Rows from block 5, named by matrix and row number. Rows with one number belong to one attention dimension. Each number is 50 + 12 x the weight over its row's rms, rounded and kept within 0 to 99. All counts start at 0. After the name is the row's rms in percent of the matrix's.
# v: window attention value (model.blocks.5.attn.v.weight, 128x128), inputs 43-85
# proj: window attention output (model.blocks.5.attn.proj.weight, 128x128, transposed), outputs 43-85
v.1 079:60 36 53 54 37 64 40 52 46 65 54 69 45 17 53 16 79 47 36 61 45 33 44 33 40 44 55 44 50 28 54 58 57 43 53 29 55 34 65 57 26 40 55
proj.1 086:42 52 24 40 61 43 53 57 50 41 48 25 64 36 32 59 60 65 51 52 56 58 57 73 52 70 55 45 46 50 53 44 28 54 59 57 76 56 43 38 48 48 48
v.2 083:44 44 74 46 48 58 51 41 54 61 57 51 64 51 49 41 46 73 62 64 57 38 43 47 14 66 52 27 50 57 58 43 39 54 66 53 51 74 46 36 67 42 57
proj.2 089:66 62 58 27 60 37 56 26 51 61 41 80 29 76 55 55 53 54 41 42 16 60 52 38 57 56 71 50 33 28 61 55 53 47 54 45 49 49 48 49 57 44 49
v.3 060:44 53 74 73 62 51 57 51 70 73 48 71 50 78 37 78 38 44 48 67 39 68 40 75 62 49 32 48 49 35 46 26 48 40 51 66 42 59 48 64 59 30 42
proj.3 064:57 56 45 45 46 46 36 41 51 39 68 55 55 24 70 48 59 61 43 19 49 57 57 40 48 30 62 47 49 51 54 69 49 30 35 64 50 52 47 37 58 56 75
v.4 089:51 34 68 51 46 76 47 59 46 46 52 56 61 36 60 56 72 72 39 58 61 27 73 40 54 41 47 35 56 41 46 54 65 45 53 40 34 54 61 84 50 67 47
proj.4 096:56 57 38 55 43 37 43 31 46 54 45 39 31 27 62 52 32 56 48 59 44 65 45 65 35 76 56 47 42 47 66 29 59 71 55 58 70 38 43 32 57 30 59
v.5 095:38 42 52 33 60 71 66 61 52 44 75 39 70 58 74 28 50 63 42 61 66 46 54 27 71 43 64 63 52 56 64 51 56 73 46 53 59 44 60 51 48 61 71
proj.5 089:69 57 50 45 50 60 42 48 43 58 37 42 42 40 43 39 56 42 35 62 33 56 39 53 68 19 29 44 59 41 40 50 61 40 51 45 36 43 53 45 41 50 42
v.6 111:71 61 62 55 50 63 54 46 46 43 48 57 50 40 43 28 48 54 62 46 33 63 45 44 66 53 59 31 46 53 49 66 57 13 50 60 28 60 61 41 39 55 35
proj.6 114:57 70 34 73 45 47 42 43 54 60 44 53 55 50 46 51 62 61 59 43 43 30 52 54 48 68 61 57 47 28 50 32 38 73 65 55 64 66 44 45 45 43 60
v.7 095:39 44 37 28 49 29 49 45 56 73 37 32 40 43 49 81 35 37 39 38 48 54 34 52 31 66 56 43 45 66 41 32 59 32 71 42 58 45 70 42 70 22 46
proj.7 103:65 56 71 41 61 55 50 56 44 41 57 53 69 39 48 29 49 52 46 44 24 46 70 59 66 44 43 48 69 64 68 40 62 30 49 28 15 52 60 47 58 68 44
v.8 089:61 56 48 51 58 61 50 53 59 55 58 39 57 52 59 28 50 55 64 66 43 35 37 47 58 46 65 70 52 42 52 65 57 75 44 48 59 34 42 42 41 55 68
proj.8 096:38 60 30 55 48 72 62 46 59 45 38 55 43 34 53 67 38 27 65 38 76 65 43 40 62 41 41 41 37 59 54 63 44 47 49 81 67 62 35 48 67 61 60
v.9 099:64 36 60 47 50 57 61 43 53 79 53 67 44 53 58 33 50 50 54 42 56 54 81 51 33 73 55 52 40 41 53 49 18 91 51 42 67 74 54 47 53 55 33
proj.9 118:50 50 50 52 44 47 47 31 44 45 45 55 42 67 41 65 65 63 44 55 39 54 44 58 59 37 46 50 37 61 39 51 48 34 58 54 66 43 48 51 59 62 57
v.10 089:57 61 52 49 39 34 53 36 45 37 46 53 43 45 40 55 39 51 55 38 44 84 71 60 56 43 43 57 56 67 50 50 38 57 67 36 53 74 21 58 62 38 44
proj.10 103:39 32 61 73 58 33 49 51 56 76 50 55 45 58 57 45 55 39 56 55 65 39 58 44 35 69 64 51 39 41 40 48 45 60 57 81 24 50 52 52 42 54 28
v.11 072:69 63 62 15 44 58 46 61 36 46 53 61 46 59 56 40 58 31 21 28 55 36 57 34 50 42 45 39 46 40 62 48 44 44 31 46 47 19 46 62 54 52 48
proj.11 082:50 60 45 71 39 54 45 35 48 80 50 53 60 42 60 71 46 56 59 45 62 59 28 56 37 76 49 37 58 50 41 52 69 61 56 43 52 69 33 46 42 55 53
v.12 080:61 46 53 41 52 53 60 60 61 41 54 46 47 33 38 36 78 56 32 75 61 51 68 41 44 54 70 25 37 53 64 53 37 37 60 56 54 49 50 49 35 58 43
proj.12 087:41 63 28 64 49 47 52 36 36 70 59 41 51 50 77 56 39 54 58 38 64 53 40 34 35 56 48 53 39 52 35 43 45 60 48 58 51 64 35 65 76 62 64
v.13 079:41 52 41 54 71 39 52 48 42 61 64 53 54 60 76 51 43 26 41 46 59 71 59 54 32 57 43 57 50 38 49 54 47 51 57 45 73 58 62 59 32 51 41
proj.13 087:55 37 50 47 25 53 48 68 35 45 41 41 57 38 52 72 51 54 42 59 41 40 68 53 55 41 43 47 52 73 41 62 64 36 49 34 47 39 52 35 67 50 69
v.14 107:63 52 39 54 52 43 40 51 63 36 67 30 40 44 26 60 75 61 56 57 50 91 51 61 43 63 54 44 56 65 44 19 46 18 62 71 60 83 47 57 48 30 34
proj.14 102:37 56 76 43 54 29 45 68 23 58 44 72 53 38 47 38 51 29 58 64 43 10 64 53 34 42 53 57 52 51 49 64 45 48 47 40 20 51 61 66 47 45 44
v.15 076:39 57 49 50 37 45 48 44 57 42 59 43 77 62 54 40 27 35 67 44 54 35 28 58 58 53 67 60 42 44 61 60 46 64 29 39 34 38 48 43 40 56 66
proj.15 089:53 42 40 42 67 54 41 45 71 32 39 58 37 74 54 56 57 55 51 49 41 57 57 38 63 44 43 53 58 44 59 40 40 43 48 30 68 50 60 64 67 54 26
v.16 083:35 40 49 49 42 60 72 49 54 43 76 46 51 65 49 45 69 60 46 54 57 43 70 43 39 43 37 74 58 42 53 49 73 85 55 49 53 41 27 86 34 68 38
proj.16 095:56 57 21 50 57 44 47 64 71 58 12 40 74 31 62 42 56 27 57 54 62 66 52 57 49 31 33 49 55 38 70 26 45 48 57 61 34 39 24 38 41 57 36
v.17 088:52 43 39 41 46 44 58 50 49 27 40 66 37 55 43 61 55 54 55 62 60 49 27 37 57 49 73 16 35 54 54 61 51 51 17 44 56 48 67 39 65 36 65
proj.17 093:57 68 60 73 48 49 20 43 44 36 71 55 49 55 43 40 50 34 49 38 66 30 56 62 65 64 55 69 39 53 25 54 52 51 64 36 41 56 57 46 36 73 45
v.18 087:39 37 39 53 30 39 48 46 58 49 47 52 35 36 50 59 67 60 38 66 60 64 68 40 40 36 57 43 47 41 42 39 52 43 38 43 58 47 57 46 60 49 31
proj.18 111:47 68 54 43 61 55 42 68 48 33 62 40 73 57 56 44 40 43 57 30 39 47 51 58 74 35 27 47 48 73 42 52 61 45 60 49 41 47 51 54 27 65 74
v.19 060:47 61 66 40 51 38 58 42 40 29 42 54 40 38 55 40 42 46 51 69 55 50 43 39 55 66 52 37 48 49 53 71 53 71 53 17 36 53 48 41 43 48 75
proj.19 076:59 45 52 64 56 36 33 47 44 63 48 66 51 72 39 57 51 32 78 34 49 30 66 40 40 46 64 63 48 59 43 74 41 43 68 47 35 36 31 45 58 74 32
v.20 110:66 56 47 67 40 40 44 25 51 30 68 42 51 56 42 49 46 46 49 56 52 42 64 60 73 55 53 56 49 58 44 48 63 54 51 47 53 69 78 31 58 59 29
proj.20 091:49 48 70 36 61 59 42 66 38 50 37 71 43 59 60 40 42 66 49 33 41 41 52 35 18 44 44 46 59 37 41 53 21 45 46 37 35 35 52 60 53 61 54
v.21 089:66 57 49 55 40 48 38 45 50 33 49 39 40 43 44 51 35 47 55 76 48 60 57 47 63 30 52 64 30 52 36 58 65 32 46 57 61 67 69 40 38 29 60
proj.21 105:51 65 46 71 59 48 64 27 45 62 60 69 40 46 61 50 57 42 61 70 56 34 42 55 26 61 62 59 46 48 61 65 53 47 47 59 43 54 38 44 58 69 67
v.22 077:44 53 54 44 44 69 72 54 42 43 55 37 58 58 61 40 54 41 35 34 42 41 28 48 50 41 41 50 35 51 33 44 49 62 58 50 29 45 09 60 43 52 55
proj.22 076:56 52 42 61 46 34 41 41 61 78 48 65 55 33 48 69 42 45 59 54 60 74 50 61 49 44 52 58 58 31 49 52 60 59 52 52 81 56 52 29 67 39 41
v.23 105:40 55 57 43 51 41 77 47 66 52 57 42 43 67 64 69 60 31 43 19 65 55 44 51 46 28 48 53 44 40 45 35 43 65 50 57 43 81 38 55 68 45 64
proj.23 122:61 46 61 35 67 56 42 47 31 42 42 48 34 34 47 34 44 52 45 49 39 78 45 45 66 47 56 45 80 56 38 44 47 45 48 41 57 33 48 43 49 61 40
v.24 083:41 54 47 20 59 67 42 26 66 70 35 68 57 58 48 88 43 60 41 52 53 68 34 57 49 55 44 70 43 54 57 54 42 45 38 69 58 51 40 43 48 58 56
proj.24 082:72 40 49 63 52 51 52 77 41 39 57 33 44 20 54 18 55 51 58 50 38 52 50 69 50 78 44 47 61 49 57 36 69 64 52 43 35 47 56 44 63 34 57
v.25 120:62 50 39 52 46 57 58 34 36 56 60 42 46 53 38 39 45 49 47 63 46 40 75 52 51 53 71 52 61 44 40 48 65 40 64 43 54 54 75 39 47 53 36
proj.25 118:52 61 71 40 38 44 48 65 47 65 34 62 51 31 73 40 53 33 46 31 49 68 50 57 44 63 39 48 58 42 65 49 40 64 51 41 19 47 36 51 43 53 47
v.26 105:33 39 57 31 77 53 46 57 53 60 30 57 55 64 65 40 46 29 43 28 50 56 35 43 42 50 26 58 56 50 46 39 49 75 34 46 51 58 30 54 56 38 66
proj.26 112:63 60 42 51 40 48 59 38 53 48 67 44 45 68 41 55 61 71 44 55 38 59 60 48 57 44 88 47 59 46 38 70 57 38 56 31 86 35 61 37 60 65 49
v.27 086:50 61 55 42 54 51 31 34 48 63 50 46 58 32 42 52 26 43 73 62 59 41 31 60 55 52 43 78 50 57 55 60 56 41 48 44 46 35 63 31 36 43 37
proj.27 095:39 33 29 59 32 40 37 72 50 40 51 62 53 41 52 35 48 41 64 61 58 45 63 68 31 53 63 59 58 42 50 48 48 35 58 64 71 64 35 50 57 27 68
v.28 082:62 42 55 61 51 63 56 54 57 38 33 41 46 30 54 69 58 63 58 41 56 36 17 58 46 55 41 27 35 65 70 53 49 30 43 43 31 38 49 45 55 53 62
proj.28 099:48 27 55 37 60 52 51 57 45 63 67 40 62 45 40 60 44 54 35 48 32 39 53 44 60 62 55 39 46 44 26 43 51 62 36 57 52 47 75 52 43 26 44
v.29 085:33 44 69 29 65 71 52 38 54 57 40 48 61 55 41 64 31 39 37 40 66 54 23 56 56 47 39 31 36 45 71 53 33 61 35 57 66 57 35 58 59 49 79
proj.29 088:51 45 57 39 54 41 59 45 27 35 63 45 32 50 55 34 62 50 46 34 58 68 64 34 54 56 75 56 65 61 32 42 55 59 50 51 45 39 57 45 60 55 33
v.30 111:74 50 49 52 41 40 36 37 43 39 38 56 48 33 39 41 38 42 73 62 61 46 33 42 66 62 58 35 39 66 56 59 53 44 35 36 38 45 83 38 53 53 45
proj.30 100:15 46 60 52 50 47 30 66 37 46 69 50 50 55 52 46 47 51 44 41 50 37 75 54 46 49 55 76 61 38 21 54 39 40 55 33 55 52 52 60 56 45 62
v.31 075:49 57 55 61 55 40 32 47 50 58 60 65 48 34 40 47 55 37 60 41 44 84 62 67 31 58 48 59 65 31 37 34 47 39 57 48 42 64 61 54 76 49 44
proj.31 087:47 46 48 33 50 51 62 49 36 31 46 38 63 69 46 48 39 66 36 54 30 39 24 52 63 61 48 46 47 80 50 57 57 56 53 33 48 31 61 56 53 44 77
v.32 091:39 43 46 63 46 50 46 46 24 57 37 50 57 46 61 57 73 10 46 65 33 41 36 41 57 57 46 37 54 76 63 65 55 59 54 50 55 51 35 59 55 46 44
proj.32 093:69 58 55 46 53 39 63 49 68 51 56 60 39 32 45 23 28 68 62 60 46 66 66 48 30 41 50 65 44 49 33 58 47 60 44 49 56 53 35 52 56 38 56
v.33 085:35 64 42 39 59 48 37 43 48 67 52 51 66 63 34 44 46 53 67 62 34 51 36 47 61 49 38 56 46 35 33 44 40 30 55 66 37 74 43 44 70 40 53
proj.33 092:51 54 39 53 58 48 55 52 57 65 40 64 66 47 42 68 50 45 38 54 47 45 43 55 63 45 41 51 46 52 60 67 45 33 60 37 48 27 54 51 32 61 65
v.34 107:62 51 50 45 34 31 66 56 55 33 42 43 41 58 45 61 41 65 39 39 57 63 60 35 29 51 43 43 25 66 49 45 70 58 32 44 49 34 46 43 45 79 60
proj.34 116:32 43 39 52 46 56 29 49 59 54 61 59 37 58 82 50 53 35 57 36 48 55 46 57 74 32 70 44 57 43 59 51 55 59 67 61 57 88 55 53 57 43 54
v.35 098:51 36 69 51 47 51 50 45 37 39 51 45 50 74 51 51 40 48 39 53 52 56 33 59 45 48 41 44 38 60 53 53 49 76 47 42 29 59 80 39 44 67 51
proj.35 096:42 57 30 48 52 33 60 37 65 59 32 62 39 23 70 48 55 42 38 61 37 28 63 51 43 48 68 54 60 43 68 63 45 48 48 62 62 63 33 38 38 29 41
v.36 089:40 59 54 53 60 51 59 54 31 70 52 60 55 51 41 47 55 64 53 77 37 45 45 45 60 47 47 38 65 44 36 43 48 31 41 73 17 27 19 61 47 51 51
proj.36 087:54 48 52 59 42 64 26 40 65 47 58 46 46 50 54 43 57 41 67 30 40 49 45 65 60 41 60 60 49 53 71 37 63 67 65 46 82 55 62 57 72 59 56
v.37 120:78 50 67 51 44 50 63 37 48 28 69 55 41 51 37 73 45 46 31 39 46 45 40 60 62 41 51 34 46 59 52 35 40 22 49 59 35 52 69 43 65 34 61
proj.37 111:42 45 33 65 40 47 44 57 61 58 38 33 41 42 38 56 44 50 70 43 51 44 67 23 15 52 48 64 58 38 36 63 47 66 50 48 53 48 42 55 52 54 46
v.38 098:41 71 85 64 47 46 38 57 53 50 47 38 54 54 45 48 68 68 41 66 30 44 31 60 46 31 42 51 50 39 54 54 57 42 57 68 29 38 51 64 60 43 59
proj.38 096:54 58 50 47 46 48 47 38 38 52 42 51 28 33 60 52 48 72 49 59 39 71 58 60 57 44 60 49 72 47 71 45 47 48 57 46 70 46 60 30 59 56 32
v.39 098:42 62 71 39 48 52 54 71 58 41 56 40 54 41 66 50 41 69 41 57 51 46 60 46 47 56 45 33 69 49 41 53 95 57 44 59 47 47 40 60 29 58 50
proj.39 095:57 43 31 55 44 70 55 59 59 32 52 43 32 40 64 53 66 58 58 47 48 65 32 68 61 68 57 46 42 64 60 33 68 49 48 49 54 32 50 45 63 39 46
v.40 120:81 50 56 44 38 63 43 57 51 49 69 44 41 35 42 52 39 50 51 65 54 45 49 55 59 47 50 39 67 52 29 44 52 29 35 35 37 39 72 27 52 38 40
proj.40 089:49 56 42 55 67 62 56 32 43 56 37 29 58 54 65 60 59 65 48 58 53 57 41 53 51 43 54 45 63 33 51 56 64 60 74 72 42 59 43 54 52 71 52
v.41 109:32 50 41 54 57 47 33 61 51 38 59 48 63 54 62 37 54 35 71 61 75 48 73 41 52 45 47 54 57 39 41 70 68 76 53 29 69 52 38 68 26 46 48
proj.41 108:63 39 58 50 48 47 52 52 35 44 58 45 42 38 67 44 46 57 38 37 32 39 35 65 58 65 58 50 57 38 68 26 46 67 62 60 19 43 52 47 62 64 40
v.42 111:64 42 60 50 55 54 51 59 56 30 61 42 48 46 58 71 68 53 45 53 40 45 59 55 60 41 59 35 41 62 30 37 19 45 46 66 58 71 61 50 45 48 33
proj.42 103:48 52 29 45 57 55 59 29 80 47 29 39 53 52 34 43 55 42 58 36 58 76 47 46 40 52 42 55 51 55 58 52 58 42 54 36 57 31 46 56 36 42 33
v.43 104:66 49 57 25 51 57 42 40 50 62 58 56 40 38 42 45 49 66 24 57 42 48 53 53 71 49 58 31 41 50 53 41 37 15 49 53 29 56 66 35 41 30 46
proj.43 099:63 77 48 60 60 54 66 58 53 59 41 38 56 66 70 59 31 42 64 60 43 42 49 36 43 35 33 34 33 48 33 70 39 35 29 45 48 45 69 70 49 62 40
v.44 106:72 64 40 44 38 45 42 47 45 44 57 29 55 29 35 61 54 41 67 51 55 44 35 42 43 47 47 30 55 66 28 45 42 16 41 24 55 47 54 45 64 43 54
proj.44 088:54 55 56 48 48 44 60 41 48 52 67 59 35 47 47 68 52 62 42 47 47 73 50 35 64 38 41 56 37 46 53 42 48 62 62 79 55 46 50 32 48 37 31
v.45 087:72 48 67 36 40 62 46 47 51 35 63 36 37 38 55 50 51 62 72 60 46 53 60 60 60 46 52 35 36 59 32 37 48 19 34 49 48 69 76 51 42 33 35
proj.45 082:57 40 15 40 59 71 65 59 49 46 55 26 52 38 47 65 66 40 42 24 35 57 46 50 63 60 34 54 48 47 65 45 42 52 65 52 63 46 40 51 54 79 44
v.46 112:71 66 40 67 28 55 64 67 60 39 63 11 38 46 55 50 49 67 61 45 46 41 56 50 51 22 47 52 48 42 26 42 61 50 55 49 32 23 56 44 56 51 57
proj.46 092:39 44 64 28 68 46 44 41 40 51 57 67 45 59 39 50 61 65 46 44 49 65 44 58 76 49 64 61 48 82 27 47 51 51 57 48 69 44 53 60 47 44 49
v.47 082:51 38 58 48 50 63 51 50 43 55 48 41 61 38 23 40 59 47 23 60 51 44 65 59 85 40 45 57 59 65 67 51 64 35 59 52 60 38 55 40 40 61 57
proj.47 089:44 60 55 49 50 31 48 42 29 32 58 51 57 77 68 57 32 33 85 51 63 36 49 42 38 47 60 58 36 32 45 49 65 54 51 41 32 46 52 71 43 43 49
v.48 095:57 63 48 55 53 59 58 49 59 40 35 50 42 42 63 49 52 55 58 42 42 47 52 39 65 50 50 58 27 25 49 58 40 62 60 60 60 62 68 42 41 48 52
proj.48 101:69 21 67 70 45 61 44 70 39 35 51 45 34 61 31 38 46 42 42 42 52 63 47 68 50 71 54 41 64 73 51 45 58 36 50 47 49 48 51 47 48 22 50
v.49 091:53 55 38 33 45 52 32 47 52 40 64 47 67 43 43 35 52 35 80 56 67 37 59 76 38 46 45 60 32 44 61 39 29 55 41 38 35 39 30 52 42 76 43
proj.49 090:31 49 43 46 91 66 57 72 61 55 30 58 41 53 55 50 48 44 47 56 48 49 34 43 60 45 61 43 57 59 45 56 75 38 57 41 73 52 50 70 47 25 37
v.50 106:34 58 11 54 60 54 35 57 27 60 87 48 39 38 63 49 64 33 42 58 65 57 56 45 56 60 74 57 61 20 43 51 68 46 26 68 58 69 61 34 44 44 46
proj.50 119:51 50 83 63 50 51 42 44 63 56 45 70 41 63 62 43 69 62 42 44 42 36 48 56 56 55 62 40 53 51 70 43 48 50 61 59 54 54 52 65 55 50 48
v.51 107:53 40 25 46 56 78 15 54 57 48 47 46 28 61 49 57 58 27 57 41 42 54 50 53 53 71 38 58 63 54 82 37 39 37 49 23 57 37 61 44 64 49 38
proj.51 116:44 42 45 78 48 50 57 55 58 56 47 44 44 40 75 47 39 40 60 42 58 66 36 63 22 44 54 59 55 54 34 49 62 54 50 92 49 39 31 39 52 43 31
v.52 093:54 36 42 56 39 46 30 54 72 37 59 46 53 75 50 72 60 30 57 31 29 67 42 75 42 59 52 52 67 60 46 51 19 59 66 43 77 38 59 39 53 42 57
proj.52 094:48 52 30 80 43 40 48 51 45 77 50 44 47 46 65 47 53 76 75 47 52 46 54 49 25 66 74 51 44 21 46 49 59 56 61 48 49 42 40 54 67 59 44
v.53 121:48 55 48 30 51 56 32 40 60 38 51 54 65 32 52 46 62 47 46 59 30 63 63 67 46 54 44 55 29 62 41 36 53 13 66 49 58 37 70 67 48 62 46
proj.53 124:74 72 43 70 63 62 46 55 71 70 31 42 43 52 42 60 56 56 61 41 75 47 59 32 45 41 55 55 53 29 58 45 46 63 67 45 68 51 33 34 43 44 27
v.54 104:60 65 42 53 45 58 65 75 44 57 54 50 33 57 57 52 31 46 21 44 63 56 59 27 51 33 40 37 47 52 48 68 42 72 50 59 52 51 56 50 26 66 45
proj.54 099:49 27 64 46 34 35 41 57 25 34 58 52 62 55 44 38 49 27 46 51 42 35 52 74 83 43 56 47 64 52 51 46 51 44 59 33 34 44 57 65 67 39 39
v.55 090:55 51 48 43 20 36 65 44 42 39 34 32 64 39 66 64 29 34 41 49 61 48 62 62 50 23 52 45 44 56 44 66 62 54 48 41 53 42 59 45 37 52 64
proj.55 102:66 54 42 70 59 55 35 58 59 53 40 43 41 46 42 42 63 44 42 39 63 50 42 47 58 64 47 45 71 57 47 44 36 50 36 33 60 55 46 63 51 68 32
v.56 106:51 39 75 50 37 55 69 39 43 45 63 35 61 45 54 54 25 68 66 55 40 48 67 61 57 49 39 47 42 35 59 44 70 65 52 41 41 49 31 54 59 42 51
proj.56 111:46 56 54 58 46 59 64 39 44 42 59 50 53 69 43 54 51 38 56 42 66 41 32 40 47 60 46 49 54 46 34 74 47 55 48 30 49 56 58 51 21 47 59
v.57 105:50 53 58 38 43 42 88 72 44 71 52 54 50 30 50 40 38 64 42 57 55 42 63 29 61 50 44 48 45 45 58 50 67 52 51 62 55 59 26 69 35 42 39
proj.57 097:50 48 78 60 51 41 40 52 46 37 62 59 53 63 58 59 55 60 58 51 74 58 46 50 63 49 41 51 56 41 46 60 31 71 33 71 28 62 68 46 38 56 48
v.58 094:57 57 68 46 48 72 32 44 50 51 34 53 38 35 43 30 45 44 64 60 29 36 69 51 46 57 28 49 39 79 45 64 58 32 53 66 57 51 46 45 37 56 40
proj.58 097:49 38 42 44 53 41 54 56 38 43 55 47 35 58 28 80 48 68 28 65 54 81 67 40 38 38 51 52 48 33 53 34 27 74 31 61 57 43 46 58 55 53 46
v.59 088:53 46 75 59 45 53 45 25 50 36 65 33 56 47 66 35 46 49 33 49 69 36 59 64 36 54 30 48 66 26 50 44 35 48 27 53 70 60 70 52 46 48 57
proj.59 096:65 57 39 37 51 54 49 47 72 55 53 61 56 62 50 64 47 58 41 69 58 52 48 45 75 46 58 46 43 64 44 65 68 33 64 27 50 30 40 36 43 45 40
v.60 102:47 51 33 45 49 38 39 57 41 47 67 33 61 56 56 43 54 45 41 54 55 45 37 37 50 28 38 59 60 54 57 62 68 64 50 43 42 47 41 60 49 73 35
proj.60 099:46 49 69 69 60 83 63 58 44 59 52 46 56 47 60 53 56 40 55 35 61 48 54 48 58 53 68 46 47 41 33 39 68 60 52 32 47 58 43 66 56 66 33
v.61 097:48 27 40 36 65 55 56 59 47 53 66 39 59 56 60 37 93 56 65 52 48 49 38 66 59 55 44 48 55 28 37 37 54 50 68 56 50 57 58 53 55 49 39
proj.61 087:55 33 64 58 53 65 41 58 61 45 56 71 48 49 58 60 43 56 52 56 47 43 50 72 36 56 62 61 38 50 56 32 85 57 35 49 42 43 47 38 23 28 54
v.62 107:46 42 43 64 24 48 45 61 60 48 20 44 43 56 49 56 43 64 56 60 45 47 68 40 40 15 48 62 48 52 51 54 72 53 29 51 51 52 34 61 39 56 32
proj.62 109:58 57 63 45 67 64 49 57 30 35 65 43 32 60 36 67 45 59 57 49 33 55 44 69 60 53 40 40 56 63 38 28 46 61 74 40 59 40 68 64 29 88 55
v.63 081:48 52 71 59 57 55 49 42 38 65 81 45 42 40 41 42 47 60 35 96 45 47 45 40 53 26 52 48 67 39 30 40 76 31 44 63 37 39 41 62 40 44 51
proj.63 085:51 43 50 45 59 64 45 41 46 21 43 58 45 65 60 68 67 61 43 43 34 47 63 50 60 44 64 50 37 38 62 48 34 68 57 39 59 41 66 41 46 58 34
v.64 106:39 68 47 32 49 52 36 64 53 51 47 31 45 49 72 59 53 48 49 56 57 55 30 34 67 41 41 38 33 47 52 49 59 58 42 52 49 64 37 35 64 66 58
proj.64 114:51 25 31 45 39 46 48 59 47 48 38 38 51 42 28 43 30 40 77 54 63 54 58 60 42 51 37 47 67 64 53 57 58 52 36 45 52 22 42 72 37 19 59
v.65 105:41 43 39 57 30 45 37 66 55 65 51 76 37 45 49 28 39 54 53 65 55 58 62 52 56 36 45 52 50 50 43 52 54 49 68 73 55 52 55 39 55 54 56
proj.65 105:89 65 33 41 63 65 61 33 58 35 44 22 51 48 54 69 62 47 44 48 50 73 49 47 52 48 43 43 35 39 65 56 37 44 29 41 71 46 41 52 49 50 38
v.66 078:60 47 50 57 66 58 54 51 33 54 67 33 59 41 54 55 60 36 45 41 56 48 54 49 60 32 58 55 56 42 71 57 42 48 53 45 52 37 55 33 49 47 69
proj.66 097:36 28 52 58 51 46 32 56 42 38 46 51 34 63 31 40 50 51 45 71 46 31 61 53 43 54 53 49 43 56 32 56 54 54 45 54 50 28 55 83 72 37 40
v.67 071:36 46 58 31 35 50 57 77 54 50 58 43 45 48 53 44 55 48 42 45 60 44 31 38 40 60 71 19 37 40 47 48 41 64 28 55 74 64 46 41 41 21 70
proj.67 088:80 35 36 66 55 30 58 41 50 50 38 42 34 41 38 47 41 60 74 38 48 65 47 63 47 68 43 52 51 48 63 48 54 49 38 53 27 36 36 60 70 46 43
v.68 108:52 32 45 68 41 64 67 29 54 46 56 55 61 45 38 60 57 53 39 42 50 64 43 51 53 67 54 42 46 60 50 50 33 55 37 54 36 40 60 61 51 25 26
proj.68 112:56 68 76 53 59 46 61 25 40 65 46 71 37 48 74 47 60 52 57 51 38 44 66 37 35 33 55 58 68 33 64 41 61 44 60 51 57 53 67 33 49 73 57
v.69 104:54 50 54 59 56 41 58 37 42 45 58 52 52 66 46 44 57 53 40 43 58 52 50 37 64 47 61 74 47 36 42 54 36 61 41 47 57 46 59 40 31 47 46
proj.69 112:31 28 59 48 58 54 60 53 36 50 61 42 48 32 56 55 46 46 24 53 42 35 67 59 41 35 60 31 69 73 53 47 61 31 52 29 29 43 63 50 81 49 52
v.70 109:64 49 46 32 62 58 58 24 52 34 69 80 65 61 27 48 62 56 51 42 43 24 39 52 56 54 49 51 40 51 67 46 17 29 58 42 64 56 67 50 33 54 55
proj.70 114:32 46 75 81 35 54 46 51 67 45 54 63 58 33 45 51 46 47 34 56 43 53 52 74 70 59 52 59 40 66 40 67 52 25 46 57 32 43 56 61 60 39 51
v.71 100:38 40 63 40 55 42 56 61 44 52 32 50 39 46 48 37 40 46 56 67 56 41 39 35 55 41 29 38 60 56 54 61 71 72 40 45 49 39 12 61 51 58 48
proj.71 116:76 63 23 65 32 49 40 52 67 55 47 46 51 49 49 36 57 50 61 36 70 50 53 70 45 61 61 61 53 35 60 33 67 37 76 59 39 41 54 31 44 42 32
v.72 123:55 87 38 60 45 65 33 45 56 48 49 72 46 33 38 30 45 49 49 69 30 49 56 55 65 65 57 56 48 51 56 58 78 08 49 69 56 45 62 28 49 54 52
proj.72 132:59 30 76 31 53 47 72 56 59 44 56 45 48 41 52 39 49 47 30 42 43 81 44 40 78 61 35 41 45 75 53 53 49 58 33 45 58 49 67 44 48 42 37
v.73 082:52 52 49 81 54 46 44 67 59 50 52 67 43 50 40 41 37 35 67 68 39 38 68 71 53 68 55 68 62 72 55 50 47 56 43 38 51 70 51 52 60 55 42
proj.73 095:44 60 68 37 35 65 33 62 57 65 38 63 44 39 59 55 49 61 23 37 71 53 46 36 59 48 32 38 62 45 54 39 50 40 45 69 68 75 43 50 39 52 46
v.74 127:37 55 28 58 48 36 37 72 52 50 48 48 36 45 64 53 42 62 52 76 50 53 72 51 66 46 49 38 56 42 44 49 60 16 71 70 51 59 77 43 41 58 59
proj.74 127:64 58 38 51 30 71 55 50 61 45 55 48 49 38 28 50 53 53 32 34 36 65 36 49 54 65 56 52 38 39 66 36 45 55 28 35 69 42 39 42 45 29 42
v.75 119:38 56 35 64 61 80 66 42 46 58 75 35 61 58 64 62 64 44 41 57 55 62 67 51 50 60 80 55 72 50 44 43 43 57 45 41 56 51 79 63 47 44 54
proj.75 111:59 44 66 46 54 37 53 58 44 40 51 55 64 52 49 54 49 60 52 40 25 29 74 49 47 66 67 66 33 34 45 51 34 56 48 27 49 51 45 55 60 41 51
v.76 104:64 61 40 44 44 26 58 70 49 62 44 53 31 50 53 48 38 52 59 66 55 49 45 34 61 53 46 25 55 52 35 65 56 13 66 60 55 72 58 43 62 52 47
proj.76 118:35 48 57 44 54 57 64 61 69 50 49 58 48 12 68 64 42 52 42 46 43 73 46 53 51 64 41 51 47 52 68 28 44 66 19 50 55 66 31 46 56 24 57